config.yaml
encoder_arch: "conformer"
model: "encoder-decoder audio transcriber"
dataset: "short read English sentences (LibriTTS-R)"
train_examples: 26041
gain_aug_db: 6
noise_aug: 0.002
n_mels: 64
hop_length: 160
input: "mfcc"
spec_augment: true
win_length: 400
tokenizer: "word"
vocab_size: 5132
encoder_norm: "layernorm"
encoder_activation: "quick_gelu"
encoder_mlp_ratio: 4
encoder_head_dim: 64
encoder_fused_qkv: true
encoder_qk_norm: false
encoder_layer_scale_init: 0.1
encoder_dropout: 0.1
encoder_inner_norm: false
encoder_drop_path: 0.05
encoder_subsampling: 4
encoder_layers: 6
encoder_width: 160
encoder_positions: "learned"
encoder_kernel_size: 31
fusion: "prefix"
decoder_width: 128
decoder_layers: 7
decoder_norm: "rmsnorm"
decoder_norm_position: "pre"
decoder_activation: "gelu"
decoder_mlp_ratio: 6
decoder_head_dim: 32
decoder_fused_qkv: false
decoder_bias: "all"
decoder_qk_norm: true
decoder_parallel_block: false
decoder_inner_norm: false
decoder_positions: "learned"
decoder_prefix_bidirectional: false
decoder_connector: "linear"
decoder_tie_embeddings: true
init: "torch_default"
residual_init: "none"
optimizer: "soap"
beta2: 0.99
lr: 0.0027
beta1: 0.95
shampoo_beta: 0.95
eps: 1e-08
precondition_frequency: 32
max_precond_dim: 1024
one_sided: false
adamw_lr_other_params: 0.0014
steps: 6700
batch_size: 64
epochs: 16.5
lr_schedule: "cosine"
final_lr_fraction: 0.1
warmup_steps: 200
weight_decay: 0.3
adamw_weight_decay_other_params: 0
Rows from block 2 of the text decoder, named by matrix and row number. Rows with one number belong to one neuron. Each number is 128 + 24 x the weight over its row's rms, rounded and kept within 0 to 255. All counts start at 0. After the name is the row's rms in percent of the matrix's.
# fc1: MLP up (decoder.blocks.2.mlp.fc1.weight, 768x128), inputs 0-127
# fc2: MLP down (decoder.blocks.2.mlp.fc2.weight, 128x768, transposed), outputs 0-127
fc1.572 121 [132 113  91 133 142 139 112 120  96 107 140 121 140 120 145 127 149 119 151 101 143 136 141 110 135 132 169 138 143  68 133  91 156 142 135  94 133 131 130  80 161  97 142 124 172 170 150 157 153 144 140 133 137 114 148 144 155 136 130 157 158 123 172 127  97 109 124  60 162 101 107 120 110 102 130  92  95 122 128 114 103  93 116 122 119 133 169  88 169 135 121 102 137 173 133 106 145 103 166 101 123 151 108  95 197 146 136 119 123 140 109 126  96 137 112 112 122  92  82 123 105 108 154  93 119 139 114 135]
fc1.573 080 [119 126 136 142 139 115 102 113  70  84 149 101 102 164  98 157 113 100 147 106 149 125 113 133 126 126 119 161 117 125 157 140 115 105 135 131 128 136 140 142 164 127 115 144  99 149 144 179 114 153 128 154 191 121 104 112 113 177 145 129 131  86 100 115  82 129 109 141  72 140  83 111 124 142 146 174 125 115 105 139  92 143 117 110  98 138 105 146 123 134 164  70 121 133 155 137 127 125 151 118 124 152 156 103 134 141 133  97 156 124 118 192 130 166 167 121 104 120  97 139 101 100 131 108 105 134 133  99]
fc1.574 107 [130 146 140  81 147 118 163 112 109 107  90 136 150 154  72 167 153 143 102 106 141  98 183 145 139 152 177 111 126 133 129 143 155 143 148 115 142 189 163  97 148 109 116 100 151 149 134 125 128 123  98 121 125 101 161 111 138 153 148 122 137 105 167  95 135 158 149 102 112 162 107  96 117 147 118 146 133 139  95 134 155 163 120 119 106 112 104  76 163 140  81 170 128 120 102 160 106 121 107 133 134 139 123 132 146 109 149 147  99 127 151 188 111 145 117 165 124 100 142 122 154 119 109 116 148 123 114 107]
fc1.575 099 [140 138 131 109 148 155 118 135 121 117 155 108 178 101 149 140 126 130 151 171 156 107 188 113 121 173 128 129 163 159  98 143 112 126 137 123 130 128 114 163 126 154 179 152  98 136 113 151 148 143  91 153 148 170 112 140 125 129 119 114  99 115 155 106 157 161 138  99 153  89 139  84 134 116 109 151 120  74 103  88 151 104 147 128 125 127 165  99 159 105 111 103 107 127 100 160 170 107 130 158 151 104 116  94 114 132 151 141 141 169 139 132 139 126 146 130 139 122  79 154  91 116  96 122 108 137 167 151]
fc1.576 085 [125 161 137 136  99 128 124 107 151 133 144 122 144 111 122 142 128 121 120 143 136 148 127 146 158 148 125 149 131 132 145 109  68 111 114 162 145 142 156 144  98 105 167 104  89 123 140 137 144 123 163 110 158 113 106 124  85  99 172 130 155  77 111 107 111  95 151 119 128 119  99 136 167 141 124 106 147 135 132 127 134 107  83 125 121 143 136 147 182 137 175 133 120 121 149  98  94 103 163 134  85  53 118 128 153 110 116 156 164 136 156 137 123 105 148  84 116  85  61 132 128 119 149 112 105 110 138 104]
fc1.577 132 [137 115 105 122 143 110 178 155 100 101 130 105 183 109 108 106 103 109 171 106  97 163  90 115  98 164 136 136 160 157 173 134 100 122 145 134 163 158 176 145 112 113 132 118 155 134 145 112 108 104 163 111 143 135 144 168 146 119 117 118 158 146 118 144  90 166 115 133 130 116 100 126 108 110  91 165 126 140 120 129 164 151 159  99 124  81 130  73 144 118 106  98 103 123 124 125 109 152 135 144 168  91 118 147 127 162 149 117 139  96 165 133 144 143  94 164 126 125 108 161 151 156 146 139 129 153 133 137]
fc1.578 081 [162 129 156 154 106 110 177 123 144 115 126 149 161 134 109 134 108 129 108 138 139 129 111 139 146 186 118 152 185  97  83 162 176 174 149 150 106 116 105 150  83 110 141 124 110 124 168 135 158 130 140 103 125 105 157 155 121 107 109 132 127 115 141 157 119 119 150 149 123 122 133 108 127 134 148 142 143 100 145 141 148 117 126 113 119 168 135 118 139 109 136 167 134 152  84 132  88  93 126 125 133 103 137 107 180 140  83  94 153 143 160 114 106  98  94 133 128  97 105 171 155 115 116  91 170  97 101 119]
fc1.579 075 [174 126 122 100  64 138 126 154 171 139 153 166 110 120  89 143 135 158 120 158 147 133 118 141 123 123 140 143 161 143 138 115 142 134 123 143 132  95 137 121 139 136 155 118 167 116 120 141 104 131 122  80 109 104 149 112 146 114 140 150 145 176 118 140 116 122  81 108 142 144 132  98 140 144 158 104 154  85 122  94 114 139  61 145 133 136 172 130 137 119  95 126 108 129  54 114 126 135 111 131  94  97 155 123  85 124 143 142 105 103 170 111 165 120 143 132 138 118 116 159 121 138  67 100 135 151 154 145]
fc1.580 071 [138 105 119 107  93 105 173 183 130 117 158 155 111 156 148 113 121 113 158 125 144 116  97 147 136 129 101 144 136 123 110 109 138 149 116 110  85 151 121 187 110 155 144 121 125 130 176 152  83 175 117 101 132  99  86 127 133 142 151 129 109 109 121 107 110 113 129 140  94 130 116 128 180 144 119  90 140  76 105 117 101 137 119 120 145 151  73 157 115 118 129 134 174 122 197 128 136 124 142 133 105 105 132 138 135 132 106 144 121 169 159  85 113 126 104 102  91 139 106 107 105  90 140 120 147 145 128 150]
fc1.581 068 [175 138 155 106 140 153 132 146 150 171 145 110 140 113 153 125  72 136 142 118 120 145 153 147 139 150 112 115 156 119 115 123 130 159 119 151 111 121  92 176 140 111 127 120 118 125 121 154 106 143 145 145 125 141 107 181 120 108 128 163 150 131  86 121 136 133 111 116 131 155  85 133 145 170 139 151 167 140  98 110 137 149 129  88 108 138  80 145  78 121 147 153 154 171 134 139 145 103  96 146 112  97 166 127 130 115 162 145 136 205 112 149 130 115 139 136  94 157 169 174 139 127 132 161 107 100 151 142]
fc1.582 061 [154 140  79 140 124 115 108 179 118 116 109 159 105 162  89 143  87 120 132 122 144 115 111 156 138  88 129 114 136 131 170 149 144 141 126 166 124 161 165 156 142  88 123 137 145 116 139 118  86 136 148 119 103 118 143 157  94 142 155 151  90  79 173 118 151 167 131 137 102 131 113 128 152 140 131 122 135 131  88 105 116 145 115 128 113 161 165 130 171 111 146 130 174 168 106 111 107 143 106 135 130 114 158 172 120 117  86 104 127 191 111 120  98 115  96 116 149 120 163 117 118 105 160 109 116 120 159 122]
fc1.583 115 [121 115 130  83 135 150 137 146  97 128 135 129 127 128 103 127 123  98 127  76 143 164  98 113 143 147 117  88 158 137 156 163 157 100 113 153 129 169 113 134 141  92 121 106 186  93 118 133 137 149  93 113 110 101  87 132 164 115 128 171 119 115  95 143 105 150 102  82 107 151 168 103 130 156 151 144 146 143 104 138 134 115 135 141 115 155 146 117 148 134 139 155 135 126 163 147 128  75  71 125 158 157 113 130 145 120 122 167 120 140 140 126  87  95 147 139 143 165 115 119 135 161 111 173  95 165 116 156]
fc1.584 076 [137 110 106  88 117 104 127 128 114 153 113 157 128  96 152 154 160 124  85 112 103 107  98 107 124  98 136 123 141  67 150 136 108 120 188 110 151 127 115  95 131 161 139 115 151  99 184 122 104 163 111 144 120 105 160 139 107 141 152 165  88 159 125 113 106 112 105 118 110 154 145 108 126 143 172 126 138 140 107 102  76  96 177 136 128 145 128 146 130 152 112 131 162 155 101 125 115 141  85 167  94 137 125 108 123 135 149 128 147  71 131 112 127 126 153 129 138  98 107 140 165 105 112 156 136  99 159 139]
fc1.585 124 [ 82 120 118 122 142 149 149  87 101 118 125 134 105 110 106 129  97 130 129 129 140 124 114  87 153 133 124  96 104 142 131 123 128 125 160 113 130  76 131 156 133 115 164 125 162 140 178 121 128 114 146  96 162 167  92  82  75 154 157  91 125 135 148 139 156 113 118 119 122  96  99 127  93 145 153 107 129 105 142 142 125 155  60 116 129 110 124 120 137 134 102 156 135 106 102 132 128 121 110 134  98  88 115 135 154 127  93 139 119 106 146 123 162 128 102 160  82 108 142 114 109  98 142 119 111 182 164 188]
fc1.586 086 [102 109 151 131 110 133 108  88 153  83 140 110 109 142  85 118  97 145 170 162 135 188  89 165 128 114  66 119 109 109 130 126 118 162 161 172 107 147  94 123 141 128 106  85 131 114 127 117  68 152 130 105 155 139 121 138 141 150 104 157 145  87 172 136 118 126 126 148 110 117 106 121 116 137 126 126  98 134  99 102 110 139 130 181 140  96 107 152 113 165  99 116 116  87 107 146 134 100 152 142 165 117  94 125 152 125 141 135 132 172 148 121 148 145 124 127 100 110  82 126 139 124 155 127 144 132 129 112]
fc1.587 140 [112 154 125 115 145 174 146 143 123 142 122 128 108 135 130 103 103 145  89 150 172 126 164 156 172 113 152 135 144 124 158 170  92 123 123 160 151 131 135 111 120 101 144  94 174  92 132 129 124 145 158 156  84 129  63 152 165 139 142 103 120 142 143 134 119 125 132 140 159  91 117 139 119 192 141 139 122 137 135 114 124 130 109 147 129 105 120 104 149 126  92 123 141 137 152 155 100 133 130 131 107 129 154  77  63 110 116  93 134 125 154 146 163 201 128 149 128 122 107 115 125 137 131 166 105  99 120 140]
fc1.588 128 [175 106 171  77 167 129 126 134 121 121 116 149  82  82 149 155 143 155 121 119 133 115  85 114 100 102 152 132 112 113  95 142 194 132 133 115 139 159 136 152 120 102 111 138  88 138 145 130  84 143 146 148 150 115 213 135 115 135 164 110 102 137 113 123 137 129 106 140 165 118 108 140 113  78 137 154 129 163 128  93 152 150 147 124 144 150 150 119 111 125 103 109 135 117 164 112 113 145  91 122 115  76 124 126 116 122 171 120 146 110 146 116  92 139 140 126 145 142 132 163 141 123 153 116 108 157 139 101]
fc1.589 113 [149 117 151 155 140 146  96 133  71 122 105 137 160 168 112  85 130 127 183 150 112 169  89 128 106 136 117 110 151 177 126 117 144  98 189 137 152  87 108 137 146  91 100 168  94 144 118 142 111  93  94 115 121 154 176 123 101 107 109 102 107 125 109 123 139  79 102 132 103 152 118 125 115 100  98 120 134 103 122 110 152 149 161 120 147 142 137 135 151  96 110 115 136 115 110 118 133 141 133 111 148 121 107 164  94 106 112 144 120 178 141 138  88  98 119 130  83 140 139 165 115 126 149 140 107 134 142 118]
fc1.590 090 [146 151 140 150 167  88 144 177 128  92 120 166 137  98 165 157 127 118 112  98 132 114 160 163 150  79 169 132 118 129 192 111 121 117 102 142 139 155 108 147 120  94 134 119 111  93 141 123 123 146  80 113 111 131 111 143 152 160 140 142 148  82 157 172 157 127 129 157 103 128  89  76 166 130 138 123 151 122 107 133 135 158 176  92 163  85 173 133 169 140 155 121 125 145 138 127 117 147 113 134 161 106 135 141 129 146 100 111 124 121 183 138 123 140 138 132 123 127 103 101 133 124 131 135 138 141 130 140]
fc1.591 089 [156 137 121 141 137 160 105 121 114 159 128 113 121 144 119 144 133 147 158 147 117  85 133 134 146 119  93 159  85 145 128 161 176 156 112 133 112 135 130 125 161 158 127 115 146  76 150 178 120 132 166 112 143 129 155 163 124 132 110 123 115 118 117 111  99 109 136  78  92 132 126 137 158  80 184 133 109 137 162  81 144 150 105 118 135 149 174 191 144 132 131 133 120 122 150 114 149 164 127 122 129 121  96 155 109 155  91  91 137 143 143 140 120 166 136 141 109 129 101 169 150  86 162 150 146 164 125 133]
fc1.592 081 [135 150 116 133 126 133 155 105 130 101 146 110  94 118 149 164  78 141 149 134 108 124 175  90 138 168 116 168 143 128 116 124 134 108 118  92 152  80 148 132 139 112 125 127 113 108 147 137 125 154 146 158 128 115 167  97 133 121 145 101 126 151  99 109 148  30 176 117 142 133 161 135 152 131 178 129 102 122  92 109 153 128 180 159 133 141 149 131 110 125  96 163  83 133 122 124 139 101 125 129 117  89 117 150 170  96 148 136  96 111 155 153 131 126 123 115 132  87 145 121 121 136 128 156 111 101 133 114]
fc1.593 067 [143 136 127 105 141  85 125 131  98 159 136  85 104  91 149 102 125 142 135 139 122  89 110 151 111 151 107  89 117 102 136 128 135 131 150 125 135 135 128 102 119  88 106  89 153 162  93 175 118 145 144 115 114  76 155 159 185 161 134 118 121 105 133 114 100 140 115 129 135  87 157 103 159  85 176  91 115 103 163 109 121 134  98 141 131 119 101 137 112 109 103 139 102 130 129  90 146 121 124  94 122 129 107 135 117 119 174 101  92 118 121 136 154 132 134 120 171 113 146 191 119 137 145 109 156 136 137 179]
fc1.594 084 [129 151 159 105  95  83 121 115 102 144 129  81 148 143 123 133 117 126 168 138  71  96 145 109 117 131 124 164 136  79 109 137 137 126 123  97 105 132 152 143 144 140 103  82 124 132 121 161 126 139 123 142 105 109 100 172 137 155 107 163 109 145 124 114 108 153  83 161 141  94 106 102 123 138 188  76 133 136 131 124 115 109 153 148 115 131 107 131 111 177 118 113 102  98 141 126 133 128 114 100 143 127 124 104 151 166 131 139 157 117 163  74 108  97 122 154 104 126 128 171 142 161 181  93 120 113 123 124]
fc1.595 098 [119 100 113 140  81 150 143  81 113 131 112 125 123 140 143 126 131 174 145 111  76 143  68 116 113  99 121 157 170 135 126 127 156 151 150 115 108 103 119 145 110 155 118 100 118 123 102 132 123 110 146  86 104 161 203 150 156 105 168 105 138 144 132 136 130 134 107 156  93 100 132 158 146 160 146 123 135 130 124  86 123 145 132 114 155 130 143  85 153 158 127 111  96 177 144 136 108 121  91 114 180 121 123 155 154 143 108 124  95 106 131 133 136 168 136  95 156 142 101 158 125 139 152 152 127 151 114 108]
fc1.596 114 [103 163 104 132 168 151 101 137 135 166 110 170  83 120 118 103 108 143 101 116 165  96 130 142 175 107 114 122 111 154 127 152 129 147 145 127 103 130 153 141 117 156 103  78 149 128  85 157 152 120 155 157  99 112 168 111 117 143 103 107 142 139 123 145  83 154 129 125 102 115  94 144 146  91 178 103 139 113 134  89 153 130 119 142 136 110 133 105 121 126 116 117 174 128 116 149 173  86  91 130 114 110 129 135 121  90 136 126 135 105 126 140 137 168 168 120 145 127 118 142 138 102 148 183 156 149 150 180]
fc1.597 117 [113 124 111  94 113 103 125 147 112 149 149 158 130 128 154 147 153 130 104  85 102 162 133 139 164 139 179 131 191 119 133 158 115 130 128 135  75 133 102 151 105 136  98 116  96 133 149 145 140 120 127 152 151  88 122 156 144 103  96 197 163  91 130  84 163 130 121 173 124 148 112 124 144 124 124 168 130 161  85 114 124 133  75  93 110 139 186 164 137 129 129 132 142 135  79 110 123 149 107 134 131 119 178 110 113 129 144 116 134 135 133 145 118 147  95 127  94 103 116 115 125 128 135 132 153 119 126 149]
fc2.572 110 [134 117 145 106 122 122 141  89 107 114 156 110  85 140 147 113 141  99 103 105 139 118 132 133 116 116 138  74 134 127 117 139 144 145 109  99 142  89 121 128 101 119  87 113 195 136 143 156 154 112 152 151 151 148 116 137 133 123 120 127 143  90 136 173 125 181  78 140 153 110 121 154 135 131 145 121 153 124 136 121  80 153 113 107  90 139 136 103 112 134  84  88 174 123 176 154  90 106 141 108 133  95  61 149 148 166 154 117  86 128 136 123 131 134 135  96 118 125 132 163 129 132 146 105 155 139  91 115]
fc2.573 089 [137 128 121 109 147 111 136 110  77 157  82 150  95 129 154 143 108 111 133 136 162 133 136 159  69  95 125 107 108 167 184 113 139 141 135 111 123 119 118  85 111 115 126 113 123 134 127 102 149 112 101 160 131 159 140 143 109  94 175 124 155 161 138 170 119 138 146  95 114 154 168 127 138 168 153 110 153 158 142 175 120 133 137 112 126 130 140 180 137 117 128 123 164 112 112 102 105 143 155 155 158 115 115 167 151 113 124 134  83 101 152 130 104 110 144 156 119 144 134 137 185 101 103 130 148 127 153 173]
fc2.574 105 [112 138 104 114 158 116  81 124 144 141 110 147 156  99 140  79 112 156 164  97 149  95  95 112 125  88 124 108 140  98  99 101 150 114 131 126 139  86 150 142 167 133 121 122 137 120 112 126 133 105 144 166 141 139 139 102 101 124 149 159 134 133 121 147 134 149 184 127 130 102 110 155  79 119 122 114 151 140 114 105 135 150 149 112 127 141 145 142 154 100 158  98 166 118 142 105 131 160  98  82 111 114 140  95  98 141 137 177 135 163 154  91 172 122 127 185 114 146 141  93 109 170 143  93 142 134 163 107]
fc2.575 097 [139 134 123 110 104 137 138 144  75 103  71 134 121 136 126 137  86 115 121 170 109 178 151 129 104 125  98 124 121 138  81 126 142 124 121 120  94 133 105 141  86  98  94 123 145 176 156 113 137 131 145 144 175 114 153 154 145 115 111 131 147  91 136 118 138 140 114 106 142 110 122 170 130 158 133  88 125 162 132 112 144 136 150 124 117 136 134 134 107 145 134 142 143 110 114 158 112 153 180  81 156  93 195 157 125 118 110 135 124 122 139  98  97 117 124  93 103 145 123 138 165  84 185 144 143  89 134 114]
fc2.576 089 [123 134  72 102 176 117 139 132 143 124 119  78 105  96 107 151 127 139 108 107 127 144  91 122 135 122 140 173 149 109 166 118 105 138 117 123 158  76 168  91 139  94 179 122 142 161 124 158 121 118 110 140 141 121 108  89 102 130 163  88 134  77  84 142 103 127 131 133 151 130  98  96 119 160 112 113  96 139  89 102 147 129 127 112 109  96 127 124 148 123 107 177 119 126 143 134 113 166 198 167 117 117 113 156 111 111 139 154 136 126 135 117 129 114 137 120 155 122 140 151 117 127 166 101 126  97 107 113]
fc2.577 121 [150 163 116 139 146 155 124 162 142 125 104 102 159  96 139 119 130 144 111 115  73 152 140 139  98 125 122 101 136 111 107 117 134 125 122 135 171 125 109 103 112 165 102 141 118 102 114 138 113 110 169 145 142 116 154 121 135 116 129 109 119 139 126 133 152 182 122 149 110 125 114  99 115 117 146 120 143 198 112 156 147 105 128 138 142 116 140  96  93 133  81  56 158 118 130 107 138 172 132 128 166 101 164 151 153  88 161 154 165 134 125  99 136 163 154 140 123 123 127 185 169 124 119  98 125 115 102  87]
fc2.578 085 [116 111 139 114 190 155 143 151 114 138 167 142 116 103 104 137 130 146 116 100 131 130 128 156 150 136 125  92 115 120 165 102 162 112  89 124 123 137 184 126 169 103 146 135 157 157 114 132 141 110 112 141 138 171  87 120 128 109 133 102 153 125 134 123  92 119 121 128  83 113 122 134 166 146 167  81 141 145 125 110 128 149 110 124  98 114  88 126 106 122 132 188 103 129 137 137 119 136 123 153 129 137 136 175 141 149 119 111 103 181  82 210 142 112 129 119 145 110 125 112 135 118 100 128 145 114 130 187]
fc2.579 079 [122 146 156 119  87 119 115 102  93  95 134 133 128 135 161 117 140 155 133 117 177  99 142 128  87 134  64 122 133 128 126  81  78 105  96 105 136 156 151 137 120 111  94 133 152 151 125 129 112 156 115 114 146 121 141 130 126 146 160 133 146  88 154 116 129  72 102 166 120 132 121 137 125 143  98 164  95 164 155 122 159 133  95 153 101 121 103 163 122 158 146 157 101 116 157 104 136  67  84 144 125 111  91 124 133 159 121 132 120 129 170 120 143  84  96 114 142 112 140  98 142 110 133  98 101 149 143 142]
fc2.580 074 [140 119 144 191 163 131 154  95 170 134  94 144 140  67  98 137 150 119 131 124 149 169 116 124 136 125 123 135 142 184 114 191 128 117 169 141 105 133 140 108  97  93 127 117 123 162 154 128 121 101 132 118 139 112 124 106  82 158 133 131 140 107 167 118  85 144 159 111 155 158 133 122 142 132 169 149  82 159 105  80 102 106 140 111 146  94 108 143 169 156 138 149 131  85 129  98 111  98 125 141 125 142 106 127 132 126 114 128 163 151  93 130 146 148 131  93 123 118 128  96 124 122 136 146 117 113 144 161]
fc2.581 066 [129 134 135 124  95 113 141 101 130 145 106 112 121 115 130 134 202 104 106 130 145 142  79 143 128 113 127 103 101 141 176 105 142 100 152 137 139 136 120 102 129  88 136 149 107 111 161  70 152 133  94 146  91  99 148 135 139 182 146 103  74  88 153 127 132 105  87 132 173  95 131  90 114 166 117 116 135 144 123 139 121 144 127 125 103 124 130 103 157 131  97 115 121 102 125 175 146 143 163 168 150 106 119 163 166 138 133 140 133 136 173 113 108 153 132 114 158 135 138 147 152 108 121 140 143 101 152 168]
fc2.582 065 [143 118 131 147 106 165  82 104 104 122 154  98 122 158 173 154 142 131 105 145  83 135 119 133 129 140 152 122 140 113 110 133  95 122 106 149 118 112 135 114 142 129 129 169 125 136 118 132  94 139 164 135 117 116  89 151 142 141 123 122 133 163  86 138 104 116 135 172 113 110 181 142 133 158 122  99 151 107  91 144 157  97 162 119 109  97 160 102 126 167 135 107 109 132 125 132 140 109  97 128 112 115  83 115 142 112 123 148 124  60 120 118 108 129  62 115  90 125  89 165 145 105 115 125 138 190  90 143]
fc2.583 110 [113 121 148 141 105 121  98 142 103 178 128 165 165 145 174 113 153 153 174 161 101 118 176 140 116 139 158 145 146 106  94 109  90 122 133 132 116  95 139 145 144 163  74 136 122 111  88 103 133  68 173 108 145 112 144 109 117 135  56 154 126 154 137 147 111 133  92 111 127 162 105 141 134  98  99 154 121 110 150 121 139 128 105 145 111 159 107 155 150 121 122 138 123 168 141 114 106 121 146 107 109 114 137  84 110 132 125 100 147 144 106 145 121  90 132 138 131 137 112 141 138 154 105  96  78 118 134 130]
fc2.584 087 [115 140 107 103 113  83  91 130 170  89 150  97 129 122 124 135 122 147 108 135 131  82 144 142 143  96 110 129 104 154  88 105 137 106  79  99 117 136  67 108 116 161 152 145 117  80 157 110 134  98 110 117 130 111 119 125 151 130 147  74 127  96 147 102 133 114 122 135  87 108 126 151 111  91 115 114 150 167 168 129 118 119 165 154 126 151 138 175 167 131 120 140 120 119  99 148 119 139 114 105 154 124 150  86 132 135 151 130 128 124 101 141 109  70 114 127 102 115 163 120  98  96 151 153 154 149  99 156]
fc2.585 117 [128 131 129 122 149 112 120 156 116 114 112 130 126 167 161 159 146 106  99 131 112 120 125 122  96 169 140 151  97 152 113  98 139 151 135 143 114  95 116 119  97 154 152 116 111 151 151 157 117 110 127 155 104  90 109 134 117 136 108 131 120  73 124  90 130 107 150 134 141 120 165 114 111 152 122 114  65 145  98 205 145 130 135 165 120 136 158 135 137 124 126 148  98 159 168 148 109  91 111 173 158 175  94 113 137 151 113 141  68 140 112 138 119 122 122 161 115 118 133 112 170  78 121 106 110 118 112  94]
fc2.586 090 [154 157 120 167 125 157 100 156 108 136 113  83 173 157 149 110 113 105 111 129 140 179 131 159 139 145 161 115 130 120 131 124 113 129 129 112 128 113  99 107  59 167 138 136  91 131 141 162 106 147 167 155 116 124 133 134 114 115 154 103 156 118  58 105 114 144 143 180 141 122 140 105 139 125 100 131 136 125 143 100 142 132 143 145 140 108 129  88 163 138 125 118 100  96  97 121 100  83 131  87 143 112 178 142 112 112 128 110 127 120 139 113 118 137 157 121 106 177 151 115 143 100 116 124 157 141  85 170]
fc2.587 150 [138 135 148 159 108 124  89  91 113 137 135 146 151 102 122 149 148 142 123  95 118 144 117 100 103 149  60 138  99 146 111 143 194 145 158  88 125 104 121 174 137 183 107 136 105 126 118 117  90 111  83  98 162 128 147 107 106 114 115 139  98 119 108 140 133 139 154 124 100 139 121 137 141 128 101 106 156 123 106 118 137 134 150 159 139 109 142 133 122 147 139 139  66 117  73 122 159 136  93 113 151 103 118 162 184 135 131 168 124 114 120 127  98 115 168  92 102 151 155 160 125 130 119 109 117 152 123 115]
fc2.588 112 [107 117 128  99 124 143 105 103 102 114 100 148 100 150 119  76  93 157 107 148 130 136  91 121 163 115 140 107 102 110 138 152 165 121 136 100 115  86 136  97 128  93  90 154 135 142 130 130 109 140 114  81 150 132 169 110  95 111  71 136 173 115  73 134 106 109 151 146 158 144  87 129 156  70 158 147 113 137 108 110 155 116 115 116 137 137 152 150 123 113  94 142 127  99 125 128 191 156 160 100  95 129 139 128  97 122 127 129 150 120 134 102 158 141 167 144 151 169 127 135 137 131 125 127 115 149 101 115]
fc2.589 107 [132  89  78 135 117 132 167 120 135 117  91 139 103 105  92 103  99 144  96 138 152  94  80 119 113 139 140 148  99  58 168 119  87 100 143 129 112 132 121 117 118 114 173 114 128 133  92 136 131 151 145 121 133 107  99 136 151 154 143 134 150 137 148 143 126 145 131 139 122  81 149 131 133 107 188 134 122 121  99 146 132  77 148 132 133 125 123 117 152 148 102 118 110 139 112 133 128 164 126 122 165 148 126 117 121 129 132 161 147 121 162 103 129 142 172 110 158 131 118  59 123 132  59 129 142  88 129  90]
fc2.590 090 [117 182 123  79  99 104 123  95 154 133 135 136 109 138 130  98 148 126 113 110 149 128 120 153 151 142  80 147 104 111 117 131 154 161 133 150 124 129 130 151 139 133  88 156 170 143 113 137 125 160 162 138 115 134 106 139  66 135 128 101 128 111 148 113 106 164 157 103  90 140 143 141 128  97  89 143 122  99 105 132 134  79 111 140 139 134 131 139 104 113 164  71 146 151  85 130 127 152 152 127  88 151 137 133 131 121 115 155 129 140  92  66 114  97  96 178  95  88 100 139 113 123 154 134 151 127 129 152]
fc2.591 098 [146 147 111 101 125 116 131 111 141 103 157 114 105 134 126 108  96  64 111 145  84 162  98 132 120 160 125 131 104 143 134 109 121 130 119 140 115 164 175 136 130 103  99 145 104 133 144 102 143 145 118 129 128 178 129 127 145 141 120 119 107 105 107  95 110 108 138 100 134  41 137 116 135 102 134 131 139 133 126 193  93 110 143 157 129 150 116  84 146 127 132 117 116  61 100  86 135 121 141 160 126 114 145 102 117 124 127 128 107 129 136 167 163 178 117 125 119 118  84  97  99 149 115 165 164 122 117 122]
fc2.592 082 [145 108 150 124  96 139 127 155 124 142 117 132 154 154 146 166 181 141 126 130 175 147 130 148 112 127 110 100 164 146 165 130 123 146  65 158 146  88 129 125 161 108 142 118 144 134 116 132 182 130 155 157  68 108 147 101 133 136 128  98 117 106 170 126 149 157 156 127  80 115 101 129 137  88  96 150 104 149 131 116  95  97 133 108 174  98 138 102 140 158  98 105 130 121 107 164 151 130 137 121 168 162 106 120 141 120 112  91 159 149 124 136 166 135 158 142  86 138 106 159 130 117 126 102 107 118 135 127]
fc2.593 082 [131 149 139 146 136 114 148 122 161 118 146 131 101 109 120 112 130 139 147 125 162 125 120 118 115 124 112 122 123 183 136  98 101 149 104 119 161  75 127  91 172 136 179 128 145 158 165 161 154  97 113 122 146  86 150 143 128 134 153 113 113  65 112  98 123 101 176 111  96 181 111 151 114 126 137 137 170 105 125 172 141 135 130 177 125  86 140 116 146 147 141 118 114 131 128  78 148 122  97 157 131 139 119 111  97 135 130 134 130 151 147 139 170 106 118 127 118 149 115 106 147 152 131 181 145 155 150 172]
fc2.594 087 [135  86 140 134 144 116 145 116 117 114 117 132  97 160 140  85 105 135 154 140 175 138  88 167 115 125 117 159 135 141 127 158 135 118 118 141 100 121 122 134 133  85 153 166 114 143 127 162 140 140 143 163 149 136 141 127 124 136 131 138 168 106 124 134 121 165 170  92  92 171 133 155 111 114 131 140 123 112 145 119  88 100 120 128 149 106 144 123 179 153 153 158 146 133 136 138 144 110 198 144 139 164 134 129  93 108 130 149 129 103 139 165 137 158  91 121  71 119 121  92 120 169  97 123  68  95 137  94]
fc2.595 105 [140 135 149 102 101 105 156  91 111 109 132 160 139 112 142 146 140 127 148 193  78 152 157 100 127 174 139 107 138 142 155  99 148 141 153 110 117 148 152 147 144 148 152 115 112 118 145 103  97 110 122  83 121 147 126 144 159 120 103 105  89 157 150 129 129 106 150 108 155 114 108  89 151  81 144 104  98 138 160 150 133 121 142 140 113 128 105 133 127  92 150 136 111 151 112  91 102 106 105 102 143  90 149 131  83  73 131 146 128 121 171 141 102 109 129 156 116 156 155  73 167 124 156 124 118 132 158 114]
fc2.596 119 [ 91 133 106  81 148 100 155 170 116 127 149 160 138 136 116 105 146  68 120 126 148 127 118  73 131 192  86 108 130 128 150  96 114 134  89 129 155 141 128 121 141 165 102 124 100 123 147 136 148 124 135 122 131 172 135 174 151 152  91 101  76 110 104 139 113 152 138 103 134 133 153 140 132 117 112 151 136 161 110 112 135 111 125 132 142  86 147 165  96 125 138 107  84 131 164 150 123 155 131 153 108 132  61 162 128 138 128 144 119 133 146 103 158 151 136 123 157  92 137 123 162 141 125 104  96 136 143 122]
fc2.597 116 [122 142 175 150  98 180 126  92 137 121 163 100 121 109 114  99 135 151  84 120 108 144 130 101 152 134 124 128 118 132 136 200 149 128 146 116 101 107  99 177 115 122 134  98 133 132  97 124 109 125 153  97 111 125 119 105 106 108 122 175 107 141 167 137 139 163 156 147 131 122 171 153  96 104 150 142 113 104 123 105 109 126 128 104  74 121  76 166 139 105 123 141  73 143  93 162 141 155 124 154 145 148 163 126 115 147 189 113 141 132 116 165 142 136 126 153 121 110 137 123 121 118 118  94 147 150 120 122]